From a checkpoint of a small sound classifier.
Training: muon at rate 0.0046, batches of 128, held-out accuracy 100%.
Rows from expert 3 of block 13, named by matrix and row number. Rows with one number belong to one neuron. Each number is 500 + 25 x the weight over its row's rms, rounded and kept within 0 to 999. All counts start at 0. Numbers have three digits each.
# up: expert up (model.blocks.13.mlp.up, 8x768x384), inputs 288-383
# down: expert down (model.blocks.13.mlp.down, 8x384x768, transposed), outputs 288-383
up.592:490482483485473477494470524524496503448525505517503450504515497501487520495472519500472519480502511498510495491512503505507509529519480480508502517520488487534468504457492511468466499430502539514499472462498506469468482576508489495520463516479529532531476469491479502515479446502525466527
up.593:493550515508496509510548447518443497532464556478458487473496520511536523533513531465500505506541518465513475502452511499499487456477507499535509509465555533489530493492499506497527454488453516534516431491498544492521516540471511526481502470497499468498458480540459507527534483480506479514
up.594:496496507517508497474475520509500508503500544495502486467492498518501500495513535476479512517501450491519524541530536501514467472497499442514452473552515503491533501525520491435542490476466511495457506516483493541524524489437527472510511477512505476496468524508515477520484467477482488504
up.595:492468465481508567495498520495462483507498536493513493492506544528451496530516528524475483499457518468492506569529540530516480535479529458498503506498472477542495477514496514502452486505528508509497535551497474505481495486480489518487531525475480480505497489507530497468460463496517473513
up.596:523488542527538541471547498456478501506519454500498523525552495477449510506495514474483473494517518472484479486511497493521478496541535525470484539465520545520472479518479513512507525519569497480477491539499490476506473480500492489508486521498482526509493504494590508515500484478476466484
up.597:501497495473494485480492500504497516459477496493531509522542525473520511504543510506498496475547494494517478516465534499519520467503555552465452490504491525509456520469477514465540502508523490516462484503558492467537555448540477553522500522473534498502521486496511478520477511524473488504
up.598:542488482522565548536468524509495541527465486512485488507539490508562467493494479510453457527487504501499540558478480505498506499532508493515494437513509473461516525522505514497493496471502537535522501507463497524487534455480504474502552509486496489473496499479481518510490488544502479460
up.599:497487515507530480488485504471514466470526516485485522453516539513541497515467495506500504516501501493479472553522514469447504503503484518496537529487472464491489478485473486479507526523506500493517487485492491514502534524480526501495499499520554530461487511479533519518518489463488493521
up.600:522484494497496486461496530550474497525510517518505492513468473516511491477486530516456549496482491475507481479508485479498501411514505520522519474499531467509506486466489493476491459509540544499504521537524500512488543530487477485532468488501475523453470480502489522512486479464496510510
up.601:514501466484482464523498512514498502535478470525523527511544495496509523477450516484468483504536516531473506527489480491501477505516501528494518496454556457506528515531499470492503513529523483514469459469487443504471522462524510538517475469482539452461485508507512521477508522488480468489
up.602:489475495508486567496514474477502547477504514472469456506513539491527504482483539481511486527498522469484511523548445515447473490488464435440511491468440501469493518516510541492537504459519542465486480509503499492501478462538520522500543505489488490495530509507530553493499464541492521497
up.603:485490451519509494504537506499479524513486504508493482523522504446495532510486476505511478455468465499518487485490484515511490511481537490487517483478514509489504517503496497476480465498526479510483501471468500478501473576486477508481518449478488478473544506479497458469497540517511433497
up.604:528526464501547513464552497493504459485507487451521486493504501492525494542564460504517482515506465549498470487550505462525481502471498502496474482470507482499501507458487535511497526489482496466514483501497501487500516510506477503496479477479549546476532524507526496528493472501511441519
up.605:504441528506496488471478523534531491489532529520528473494469522508528525456527497556494493526493494514498520507509506498495512467492499426504545478481499545495485506508504492498500523481516491440476489499501491518487459482541435514487491524475497485530506456519467535536511488483486521516
up.606:492478481524513511495523541498550503495456503502519501499551539524447499502498507488517445518503493494497527523490501502480543507534475470510521486501493510527491535489453463505487479537508488495530510512501504534488502487492495470505514512496479507491554498449490481504513454467515499549
up.607:494463443477546504499482490496498480495510489495470500502512493533527509498528468533521514546482488497512440508493493496487532527526506526490494478488483475466509491494539486532531528503503522526504511488505483533507499502507508557504497484539535450488500532497456491511531514520475466459
up.608:485448510500470519493483516492499512464513439491466485489441487479546491490498553446546469480482527471495502526523548507488521493501503518510544534517519500500472481451474506514536514464452499510501481484525509508480482515501484543531491539474514522524470478517509468531483462526510473505
up.609:501490477468537448510511500505474494544532467463488499516524521483515471488517481461493453525484520535493520499507516489510490521489472519508504531477503477512512509517471490503507503506560500492496460531542493498499470520485511516479503474503476514475497482495544498507505490487545513508
up.610:521514510477475517480522485497521481479501506449466511505530483506461480517463467512511515535471490499510477539521515524498526464501526525514535491491480461480495460451468507484527482471499514502520489523490542518524504561502504483490517511489503495509503507468480515482510488489468502542
up.611:519487501521472487512475504488483502553476443516463514534475511516475499483516497435499471465479501498518496484549546528509487487496457512488459417510499501537496571520459544477486463488475519535492504508477550444484460512454495471494522467510461474479446518508480486503473492501516547538
up.612:524457489506483510554537518497498530483514484493505517495547512490472445490508490489524484538502509478507511509480475504502491526465493468515492496502473451512514490525516508509488516514470494522461477534502455500536563540501519497533530562457496532531495524464484509491528458548539486488
up.613:532479501542487487513493508469507501504487452479534507503480502463509513482498531506525509539511517513512535543514528500515530532482532518500522521485540491498488514470503503422480523539506536502509552485503538515471473488434541499497464491509543529481514535495516506505526495461488472541
up.614:529466499501469551507565504480524499473510510493496496505565549462476485480506468488497486511494482472482523494511465504464532559505487476474505459510485451495516522533543519539428491493492517495472519481508477528491466550534525485499530537506455516479557512467521498508521495520500483490
up.615:525527495517494478511528491511471492499535514528472505500469499482526485497497518461528484482480455528499479464498529512518511499508526528481502506532491517499467516485529520482505467482515517511498452498499483524513486525469474479513477521493508487496506486499516485503459531531465538528
up.616:479506493521512458530487501517493472481550457514500493493478517539550476517477479505518493473514511543514506513475493488462509498504478463478470499490515457542498487514521503486476450522467465491519466506523541501454479505490487522513473524509510502453487513506518476511509504481484525475
up.617:527503508491479472491507497516521499483475503464492540486519465438477527457546505458538531505502513485502496506502479510536493495508478483505513497488497457477483525481509492547470490420471514515514494529516547526540522457507525474528483514465468506527534467498460483460508518526513515491
up.618:531464488481552494492469488552521483490498471527513486504545490518521481525502523515491517491492496474514495513550554497458477543555534489505482497507472502507494464552502480468473526496472480553518509488508537506500478504447516502532506520518485504518451495477560489509484507522524509562
up.619:492508508501482494486487500514535484517471503495509529521492500541434535468491499504466454507483474520500472533436495511465480518519516552487537533463468485484497468488469524515508522522524473518519504482510466509521497499527490498511514499476543544500486494482513490511533504491495516465
up.620:519509472507507463483488490487484536521499479487538488497514505494513510512513493524507494512592450511490505488539518472452507517480535514527480530517479491490517535505487501508528487531517469510468500497456495472505562496542509490521527534464517500540541489480504505502482452517478482497
up.621:468476497505535490502476514468468492488423503531518494461511502505559507504512511473506479521519492524506492508526491494529520515417503504519509525474509495439478459516499477478486507500504517497522492495462488513504451487457445491519499465519489563489485493499495476548449504531493504499
up.622:492519546499494489524501513530495507500482486501490523520454510510503439454501535451481485479457480525515513522519540498505521499508493526489491494507516539557535514448524513542493467478467499508537502452510504471472511535520547464508527495512509477536488458489486522453473488499460498504
up.623:476524515486551487497522493530520487444456530489504528463511514504463501544483532510453503523509497503518480537516513509503499502479492481456503489501502494510480554540530475524516509505499535507498496508503493502490512491494546522497504484529537511491506446464507446472513458490524500504
up.624:478474484509489530505462518519532494507502486488488517486450479466552476472493507479510497515501492498522511500541497518506481510537464519514525516508502501484485545527470479468563514494539499519516485490455501494471519450445492471499496527487520501498487536486468456480516530567487453506
down.592:451472465513490467495520500461513503520510476493509472486514468498474525508502511514469488557462511433524461542519495489525457540528488504492487494496491491473488499502473507519504491481498478519506541518460449484494449497536536493525541513474481491508502498511529474528525486533501545487
down.593:476442509462480488461510511449501491502488503481551505521548490473505446525561495478536477501502485466492472519516476469498524544458469524499481500529503497453497477471512488495509536513488488491512521494512517485482525517483502466519496512479490520509486516495531492500512490502484508465
down.594:459505505531479541501484499527507506432539505576559530519528487531435515520511458518500541510468519515512475512463526450531510483465473534471496494533489517483488505510511507517506451486461442529519536494514523499490518489507516513509519495525536521462540522524470500511485496458593512547
down.595:509488500487537500485517512484538495511484483471462520493539507469495517510433525494471500480512521517515515503467472499493434453496532467502485454518498496457481497498501522493494504487472477455531494514533515531485469526470504529492507518472538493488484450476470526491519501482513502483
down.596:487502525492521476519510508481552518460486514533509511557456521475504523506490520537515482446525547455515530496536507487488478506455524495477509499517469479523524494474477502497507474511468517475469529480482432487526515519519499470497507491484481495460563476520491518504517513468528498493
down.597:526507498490513479486498510522500525481514516477497491535538466468505522536536572552481475518494484480491478485495465513516496518537449507476517523477508526547513475510510510505499490478474485507500527533486521518506530543463499452545516496487460468487525480502482512510521546507535511519
down.598:507486490523512524442487510542483501483553511522499489509515496528470521490517446534475544466509457485497474515527521493467504568527506486479509448456509527473464511556512501534485490514558449502473481490493467524506514447486480499486475540525464490466545489474505488502497479537507504527
down.599:509495487460530524459561478519488529512473515486509502485487522494490506532508474466518506491530551472501562497490453493454488489489525506524419454474512477491495509468506515496505545503516496498490476464475516492488519499507493520501467484477511486519515487543528555490565540504466524559
down.600:485485513499478513509455493477516468471513513526466519526535501521484517460483538535474495465493431486462491537485515503542491513507544502515507530521517547462496526484529498514500479503486530483497476500552481506522472494508497528518477516441538539537543481534548490479488502488479494529
down.601:505483489491505504521448510527471489489505479572529506496516526533501505520511489498509481550508540479498470493505492561536478492525513504478493521566469525522493495470494494523519431451456485524487514521495498528487462484507509509493479541506544506498493467486513499527485483464566521476
down.602:518490549534509543429517486482497508484474520511505488510496506478499520544516509504523489508529502502517479438509447502508548495461515511480549498502497475508520502537461498526490512546499508471514550498499484518497468472535437538471500479449484509496459517502512511507516499507498484477
down.603:483502523543520497473499501502459499512516492508465489475520511509477521543514506496516491513484455494486507494512517481504488483501497511525504513506490503458486468528484516526510535472559507484455465463507571494528485492520530503522501517485524439505505500543538482477480505528484476526
down.604:524479492493525522513549500486468516479506533514522508540486485496457493527483446493474471483549502490478489531487507523488504494486506494508501526485517489468518490530482504509510516532524488436474485503466488506494548495519510561547457467536542460472527506543483518478555517507528509482
down.605:501516497547534484438499507472545464546530500504543564493516502474486520494448507450506497501523517507521476522546452519486504503479529479533498503499514471540484528468491492533485535530461465477475488498515461464494503472505475505442475489496472475508502494507515493515502499487502484515
down.606:540498538479479492494487495565498490486527466518533510489507424515454490461504521562515509505510512459527482511503515470449512460529517509517518478497487491494514542510498471494500510524522464497479503469447494494464543499494564484500511471538519510485464524513488502499479495515499488508
down.607:507476528495472504492510482528517491481503526523512501506427550491489463526549492516506496515494536527489476467493513499570494536481554450490495557522481520495491476509531497485498518500480498493488522528504504451500464495515494517489531521442492514509457517504524488523503503471510488545
down.608:484504516498503507501455505514520503518501504493511495493490507483520503517481533461488515482502502504542513498520484458473504509511472514482514483475480456453477498468499525525552462491442491452562544502550470548491487517502512548499515517482480482487474552507514488524509438502486513503
down.609:471562531507525465530497554490507512505472490521481504506522503477535540522468449529492464480507481453531488520489528543503499492483480527521485454506513510509484482520493513483456507499490471530485554482470514502505510542518489519492504476494525513523489476469551530490487496507491513492
down.610:539485507465526506421536521499469477503463490476487465554490511500469519509453512489504528473485485454498476562503505476479494518506485511490480514484519498496560503479520475479454518490500455493501471490467502504511542521464502497553460474491495538477466472506526476494550537480519525503
down.611:491479498489498530502495520507502479530457491486488501527523525534486475494537488484504543496516453456452481529440546489469498475489493521526493528482546505437528502499473508548478521510497485441470489473485483497458466490477515490520496514542525494493500492482472529514474520515498491521
down.612:489495498517526496492499482527452506484493531546487512552515537542499494558549515500527492493458459466501480494536539522483507533546469529444496464519505487505465505526511522495467487532516483505502516479494480544495486478494510465513496487495495546470474498481476459505528477493514504485
down.613:504528466507445517456557472509464512534484456502557479493528502509490495479521500508501477520573504485539516484482511513474492420507479521512500521509538500472493511497464542479553512509474515433487504496519513473520513532480525491533480496463495513533499499510482480515509528482484492488
down.614:490498492528516473490488517482469519499515538470465509517488541512476508543537541494516459511479457494492513458529521493535489541537527512488527507513484497552503502512473508464501448481562485501463509494525534518513511477531522464532499520491532503452478495536501470490477476490453519529
down.615:518509492458492513483482522531484503464469533475486475559501514498493502486428521492453476538519506463506484468457518455495510482476463497534527530479538497478496468462504473513481486501481512520502524462519476521503503521504511549546520499506529455485462474513520514478462485533491493503
down.616:579535502499506509521493496528540509505472512483524464480449497540503483555515476469488534496547484501506534477468489484503511531503503486498468453490445502505525453490507480482469471482496489502464478480498510498521493502527483523522494479474487516469528506489535522479465517500522466486
down.617:468505481471508534518504496476512476541500492510513495517518453495505479546505509492485531479541455497471439497512498495467502516512512484527495552479514517470490530550505515503513534506512510478500488524505470531453485478506488505481507467492443470490440509490501519518485538538500515501
down.618:496510448534470464544475534535489509487517523498506527513526549474493522491473518490486489489513515466501487492491506528519519471492487506510496496478505541441456533513511497504494500506474491518508520529474530501480485494541465507506499498481535495442526499519496473516531519505514520533
down.619:507467529479480489490539537498467523498509483447533468497535500479471495517509523511500540503535513568502512524543513520483549462530474451483471525448481486508555492508516468524510509464477531458547492498527511489463528476482517453506479483493492466505475480536461516465491509466522496477
down.620:463506515502480489512523504501576513496489523518516499475480501486470485521497491486518527464482476522492503478462475534485506527479510496472464571504491511573501504504472500498484488479451509487481533542503474490455533511512502478519517497477493536508485493488450528489481512523515529503
down.621:506521497473513482493504488532429506508543485473512460493483515519497490505493523486459513537471527493489485487475497494518527522556466511493540475505409478446519511493505556485507497511558506494528557492525518502512507490482498534504489487566511504537571493510509482511510490494523505491
down.622:504451525463517514553490509521509487483496486495502483521492491488479530498507488475507473515505481444518484485485549520471521459512523461499479519526517479468527486487496503507445471489494488512524495524477512492486457507508496497526514499486481457487465503468530555478511468545522523572
down.623:513497530497481491493502474502512509488502531490473472523484488457506484489442525499519499461492444511499529499513434511457506507493507479515487489500500492513465480522462496477456540520467453506498504508521464491471508560523485506484487530472489472491479481522497504515488467519481532471
down.624:497506485524466525499490521506463474514479458498495512502509473504511486507484451500498525467526482542491500506477482502518486498530495510512525469477497463501430508518573530449543492515503489457497475504539519493493506535430509535547508565510485490516427520509463471487490512474495477463