From a checkpoint of a small sound classifier.
Model: 19M parameters, log mel input, num experts 8, depths [4, 8, 4].
Rows from block 9 of a small sound classifier, named by matrix and row number. Rows with one number within an expert belong to one neuron, the router's apart. Each number is 200 + 30 x the weight over its row's rms, rounded and kept within 0 to 999. All counts start at 0.
Before each expert's rows are labels from the 100 clips, of 14976, where the router gives the expert most weight on average: "lies over" is the class under the peak. Only what is clearly more common there than usual is listed. The data: synthesized solo parts of chorales (CocoChorales). In brackets: how many of the 100.
# router: router (model.blocks.9.mlp.router.weight, 8x192, trained with AdamW), inputs 48-95
# up: expert up (model.blocks.9.mlp.up, 8x384x192), inputs 48-95
# down: expert down (model.blocks.9.mlp.down, 8x192x384, transposed), outputs 48-95

# expert 4
lies over: F#4 (27)
router.4,179,203,263,235,154,176,208,200,144,218,205,220,218,247,229,224,256,181,221,186,191,199,255,192,161,224,182,212,208,188,188,195,172,229,221,226,233,156,276,232,172,223,195,232,204,166,219,222
up.0,194,185,217,199,227,180,185,182,172,234,236,204,214,191,181,151,197,222,200,203,205,161,204,254,166,190,250,142,181,207,207,217,248,166,194,236,197,285,189,171,241,139,197,175,182,210,195,215
down.0,186,236,209,194,147,210,215,194,215,199,142,201,177,206,241,220,196,207,193,245,164,251,221,198,187,222,168,134,223,233,196,218,150,195,208,192,212,203,175,241,228,211,174,183,229,217,185,188
up.1,205,244,168,187,230,164,216,162,187,175,225,181,192,243,169,209,200,218,188,197,220,206,204,203,208,215,171,196,213,195,195,183,250,153,253,170,189,223,184,163,198,234,210,168,167,210,242,222
down.1,187,166,142,229,222,187,204,175,168,222,181,248,159,202,180,217,214,239,138,147,184,167,203,177,165,229,194,190,215,134,157,255,177,191,168,204,218,168,164,166,194,186,183,179,271,181,199,165
up.2,210,215,119,214,221,203,262,208,246,202,199,266,184,217,197,199,149,221,158,244,161,195,221,241,236,208,228,221,241,194,149,187,190,198,146,140,236,271,193,227,221,256,173,153,189,194,183,176
down.2,165,176,226,146,210,148,252,172,173,196,189,219,182,177,230,214,216,236,185,215,159,207,233,217,183,231,152,227,180,234,190,234,187,214,211,211,209,180,224,188,179,200,293,254,199,205,194,135
up.3,172,201,222,214,198,163,210,151,209,182,176,174,195,216,244,145,232,197,150,175,184,151,199,167,200,206,164,226,189,200,161,234,171,230,186,175,160,208,208,142,208,188,176,162,213,276,207,214
down.3,172,150,230,183,228,229,220,233,190,199,164,216,217,197,213,160,200,172,221,197,208,201,150,145,239,214,162,197,166,240,154,178,209,214,185,192,150,198,225,170,222,226,242,220,231,129,174,166
up.4,186,189,215,229,196,190,252,222,227,242,168,230,180,138,227,211,177,112,217,196,192,179,220,133,198,218,223,206,222,209,188,172,177,199,181,168,183,193,179,161,230,201,215,182,201,177,236,217
down.4,237,180,199,185,208,202,200,191,209,204,186,199,238,96,205,192,165,182,209,169,211,239,221,196,241,199,220,180,177,232,247,277,206,192,220,167,163,240,250,204,166,229,144,237,147,172,232,127
up.5,186,182,192,246,230,217,164,172,191,205,193,200,172,207,159,201,240,194,185,230,186,198,254,177,224,215,226,161,222,204,193,221,259,196,220,182,234,212,162,197,158,175,192,181,200,242,164,195
down.5,253,237,158,178,223,175,216,158,245,185,170,167,193,187,221,214,176,178,230,215,176,191,225,189,219,206,180,232,202,165,164,208,253,182,215,150,220,228,188,168,211,205,208,209,168,199,108,183
up.6,221,244,188,195,220,175,227,176,171,163,216,217,202,208,195,213,180,188,229,252,225,199,163,229,169,192,251,151,271,201,223,204,186,256,227,218,161,232,251,124,230,172,164,185,232,216,166,175
down.6,171,187,167,212,206,177,197,193,209,214,230,227,194,192,232,197,207,208,236,209,196,222,177,231,200,180,165,179,154,169,216,189,171,170,181,226,181,246,181,155,266,177,217,196,194,202,202,279
up.7,193,136,245,276,191,156,176,228,243,182,219,179,161,178,189,214,139,207,236,180,176,210,187,213,230,191,187,222,198,253,169,201,190,244,183,207,226,149,166,199,121,213,171,226,191,205,217,219
down.7,173,178,188,178,237,227,255,177,155,179,193,220,196,247,131,214,225,209,154,218,196,243,183,185,230,157,209,162,178,259,216,217,194,180,206,202,174,276,183,204,200,246,174,204,194,197,208,199
up.8,180,237,182,181,185,185,141,166,161,158,218,154,163,202,210,272,207,228,216,212,202,250,230,220,189,236,169,216,217,224,258,165,174,162,243,214,220,160,270,189,266,186,154,175,157,184,186,166
down.8,204,185,194,198,162,237,157,148,144,244,231,234,219,211,181,268,169,190,190,165,182,188,180,209,207,166,193,178,217,205,214,155,232,134,202,200,230,239,169,159,196,176,234,158,186,228,255,235
up.9,173,179,189,231,232,151,165,236,222,147,202,144,214,260,162,157,170,209,197,167,202,233,205,165,216,227,236,188,222,174,223,193,232,228,190,189,178,190,217,158,213,203,201,197,220,227,132,170
down.9,222,220,202,238,210,226,232,200,210,181,173,212,234,213,208,176,199,208,199,262,197,218,218,238,281,217,243,216,134,197,214,173,162,190,219,208,188,203,182,194,214,173,192,225,179,227,254,219

# expert 6
lies over: A#4 (33)
router.6,187,249,190,199,215,191,138,235,219,122,261,139,169,226,184,150,181,199,213,205,165,191,170,124,242,232,173,225,250,184,207,240,209,240,209,202,191,198,194,233,200,186,172,216,156,214,190,199
up.0,149,205,184,197,232,196,202,228,235,217,143,184,181,215,218,232,275,207,232,238,198,241,220,176,182,198,243,207,218,209,194,202,141,163,235,207,142,162,200,192,162,157,167,223,211,197,197,175
down.0,237,220,214,194,197,136,221,235,200,214,242,167,250,172,246,217,184,198,245,208,233,212,169,226,238,218,195,251,222,213,178,183,179,210,190,224,166,124,213,166,189,182,205,277,183,191,221,209
up.1,196,274,179,179,141,184,198,196,228,244,166,232,196,177,180,201,190,150,231,189,217,205,189,176,159,228,178,206,239,223,161,155,185,169,170,204,203,239,177,202,289,220,203,289,182,196,189,231
down.1,146,186,241,196,198,246,218,208,199,195,189,245,217,201,206,176,201,188,191,246,156,165,203,156,231,211,236,222,176,216,185,152,200,219,153,201,243,201,204,227,233,167,179,237,151,205,175,165
up.2,214,213,184,165,196,226,138,185,238,196,216,221,261,209,145,238,171,214,195,218,235,182,221,293,148,212,178,185,208,166,194,187,204,238,179,237,224,226,184,201,192,207,167,172,235,220,218,172
down.2,187,231,220,236,225,204,138,185,217,223,149,193,184,182,195,200,186,198,196,251,204,202,253,250,331,216,253,201,165,142,194,168,172,247,203,230,185,197,231,232,157,232,186,187,150,182,167,212
up.3,223,144,175,257,241,210,231,188,216,257,214,197,195,223,204,200,137,240,206,183,197,142,223,182,150,197,246,236,182,178,196,217,193,179,211,192,196,233,264,207,212,213,181,197,197,180,211,223
down.3,226,164,161,188,163,210,215,187,177,189,178,197,161,171,194,198,223,221,163,246,187,193,218,198,184,210,221,214,244,195,218,161,196,212,121,172,184,163,259,149,222,205,188,265,216,197,197,197
up.4,208,170,213,224,154,206,204,232,170,214,171,160,213,183,193,231,223,216,215,207,204,175,207,156,155,212,237,225,218,248,177,151,159,241,205,218,188,208,204,157,218,233,204,229,202,166,194,212
down.4,187,223,191,227,213,189,191,251,156,218,140,199,197,139,166,190,145,172,224,239,186,207,242,244,236,244,184,185,177,200,190,205,203,132,172,224,212,160,241,162,147,259,210,227,179,190,221,209
up.5,227,170,206,188,241,229,233,220,247,216,131,138,175,257,178,235,234,205,217,206,178,156,227,277,184,204,171,219,159,165,149,240,184,197,201,148,206,163,172,208,200,199,185,237,201,160,207,204
down.5,166,193,221,175,239,183,179,276,225,214,261,178,216,209,217,165,199,234,253,213,239,213,247,233,181,244,185,237,204,179,208,207,210,232,200,122,209,226,184,195,195,173,190,185,235,224,212,212
up.6,175,202,149,203,165,148,195,235,170,245,156,210,198,230,207,213,222,202,205,209,183,208,237,183,189,179,126,229,180,207,216,200,157,249,157,213,190,194,188,234,251,230,204,296,233,257,167,176
down.6,197,140,179,252,229,197,165,243,197,139,139,246,208,240,254,175,237,168,204,197,199,157,236,230,184,255,235,194,163,194,183,164,220,261,178,194,230,151,206,185,195,170,203,209,172,140,201,174
up.7,227,192,222,221,155,143,222,212,249,217,251,167,194,227,191,214,206,208,203,194,221,183,229,184,190,190,197,192,183,192,172,218,236,225,167,236,185,141,173,241,203,165,192,187,205,178,182,226
down.7,232,167,243,219,276,213,230,204,232,163,221,179,216,162,208,212,163,229,176,163,224,283,179,262,222,201,205,194,209,240,210,216,229,160,210,155,148,189,194,176,144,228,165,210,169,189,198,187
up.8,237,184,235,217,170,180,206,209,237,201,161,214,168,222,219,257,191,223,209,179,240,172,221,207,186,231,182,156,254,194,199,158,169,190,213,158,239,186,234,194,181,193,170,198,215,257,227,141
down.8,189,206,208,218,227,197,170,221,169,180,183,185,234,184,173,201,211,144,185,216,272,219,206,227,228,185,217,201,183,223,182,230,169,149,200,135,169,176,197,213,246,173,228,212,201,180,247,223
up.9,233,215,262,190,217,206,206,215,238,239,144,221,145,182,184,205,211,218,193,164,177,231,253,179,194,176,202,165,225,206,184,175,214,180,181,197,189,209,221,223,187,175,242,224,179,188,193,224
down.9,156,190,244,236,219,167,173,222,186,203,176,194,227,178,222,186,236,217,208,253,226,188,186,228,215,249,221,229,178,231,181,242,249,258,163,222,233,213,177,148,241,167,167,266,187,187,238,222

# expert 7
lies over: silence (86)
router.7,214,163,210,209,235,253,165,194,188,200,199,226,187,224,191,199,169,228,204,206,230,217,238,182,192,268,158,173,173,179,242,167,228,151,169,231,225,167,206,238,212,266,192,236,255,180,156,157
up.0,189,212,220,200,231,184,225,228,199,217,232,192,163,187,191,213,143,168,234,210,263,170,214,247,170,208,217,153,205,199,172,208,180,233,211,173,163,214,185,171,182,210,184,160,208,154,200,164
down.0,208,217,224,194,233,171,227,250,176,233,228,253,167,242,131,225,171,170,157,171,188,187,244,211,197,249,214,204,205,218,215,205,184,209,245,203,184,196,174,237,195,237,202,184,214,168,169,213
up.1,221,221,208,196,191,230,234,246,174,258,190,194,194,177,144,177,195,178,223,227,223,143,193,213,132,171,179,242,175,223,217,272,240,235,248,215,240,246,215,221,205,204,153,200,196,232,221,148
down.1,195,197,210,189,191,172,174,198,173,277,210,169,236,147,171,182,243,222,184,217,187,182,209,168,170,174,235,197,207,153,181,168,245,197,218,239,212,198,201,212,214,184,178,170,214,202,257,209
up.2,250,172,201,262,208,232,225,215,259,201,219,198,182,236,226,186,159,155,207,189,194,229,194,171,212,182,210,178,229,148,196,185,237,186,173,196,215,175,182,242,187,227,177,279,210,211,171,211
down.2,214,226,251,190,208,196,258,187,189,222,182,197,216,187,233,152,211,243,236,242,207,236,218,134,222,207,188,186,156,168,192,152,188,173,210,143,230,219,210,211,140,201,185,180,218,210,186,230
up.3,181,217,211,190,175,138,246,115,183,201,188,228,178,161,194,178,183,184,247,220,200,189,223,231,130,186,141,194,217,162,208,172,239,176,211,228,230,227,164,272,219,212,220,150,235,210,180,247
down.3,208,212,251,229,185,231,202,212,192,215,221,201,200,182,191,208,240,188,190,213,209,194,283,208,202,197,163,173,207,124,163,211,184,155,144,209,171,209,173,195,152,197,233,259,223,159,255,214
up.4,238,238,159,210,267,199,241,228,195,212,230,229,177,239,205,189,260,227,204,211,212,179,144,178,226,198,268,205,182,137,216,184,205,192,189,207,217,229,225,195,169,163,210,228,181,225,205,217
down.4,181,242,161,214,242,159,162,195,180,222,145,151,216,220,152,199,203,195,203,205,167,252,189,188,207,205,196,190,222,207,229,199,129,233,232,235,226,214,184,226,178,176,246,212,187,234,177,203
up.5,193,193,165,227,113,211,220,201,155,224,197,221,210,227,241,132,148,204,200,177,169,204,217,239,245,211,212,186,144,184,187,197,214,241,222,177,165,197,250,204,218,272,207,252,165,235,210,238
down.5,153,194,231,201,233,187,176,224,223,260,213,148,215,239,131,202,193,208,198,205,182,199,228,190,215,179,208,257,164,169,184,198,208,89,211,186,198,208,188,230,246,182,158,235,182,185,177,150
up.6,178,181,219,178,174,198,227,186,136,173,181,190,208,254,230,192,254,199,223,193,208,224,215,204,212,231,188,278,255,220,212,265,239,224,169,223,214,147,218,180,176,160,157,190,197,223,251,189
down.6,198,205,167,150,156,172,154,193,239,200,185,180,152,204,193,184,205,201,195,204,199,190,221,194,189,191,148,165,233,169,200,212,184,259,211,170,182,183,137,216,198,192,224,222,242,197,225,212
up.7,192,172,159,258,207,211,203,248,194,240,215,164,199,207,228,207,173,215,204,177,216,194,190,219,190,197,208,242,174,177,134,195,197,177,192,187,175,194,192,232,202,229,215,210,182,235,210,222
down.7,254,217,234,204,167,233,210,211,141,212,222,243,214,173,269,195,217,176,192,191,206,184,269,198,200,206,209,200,215,212,183,184,177,230,257,202,199,249,212,208,196,181,135,211,160,205,205,216
up.8,175,179,234,211,234,231,212,179,214,218,235,263,178,176,215,239,198,165,165,203,197,233,198,169,175,225,218,212,197,200,241,200,170,169,222,229,165,231,171,202,209,212,208,163,159,240,222,201
down.8,250,210,176,142,163,219,200,195,188,216,220,200,219,239,212,179,217,233,222,175,167,218,166,147,212,248,101,188,190,198,170,221,171,222,251,205,209,215,241,202,223,162,232,206,166,185,234,202
up.9,176,192,183,200,194,138,185,218,225,158,189,237,248,178,200,175,166,173,201,215,186,192,166,186,246,220,206,199,210,185,210,163,157,217,173,151,180,176,188,249,186,235,163,230,198,187,249,202
down.9,212,213,171,224,197,157,245,229,223,155,247,249,201,170,219,161,198,158,177,200,212,179,195,208,243,132,236,188,223,207,200,220,233,217,204,156,200,182,226,241,169,229,163,209,171,173,151,202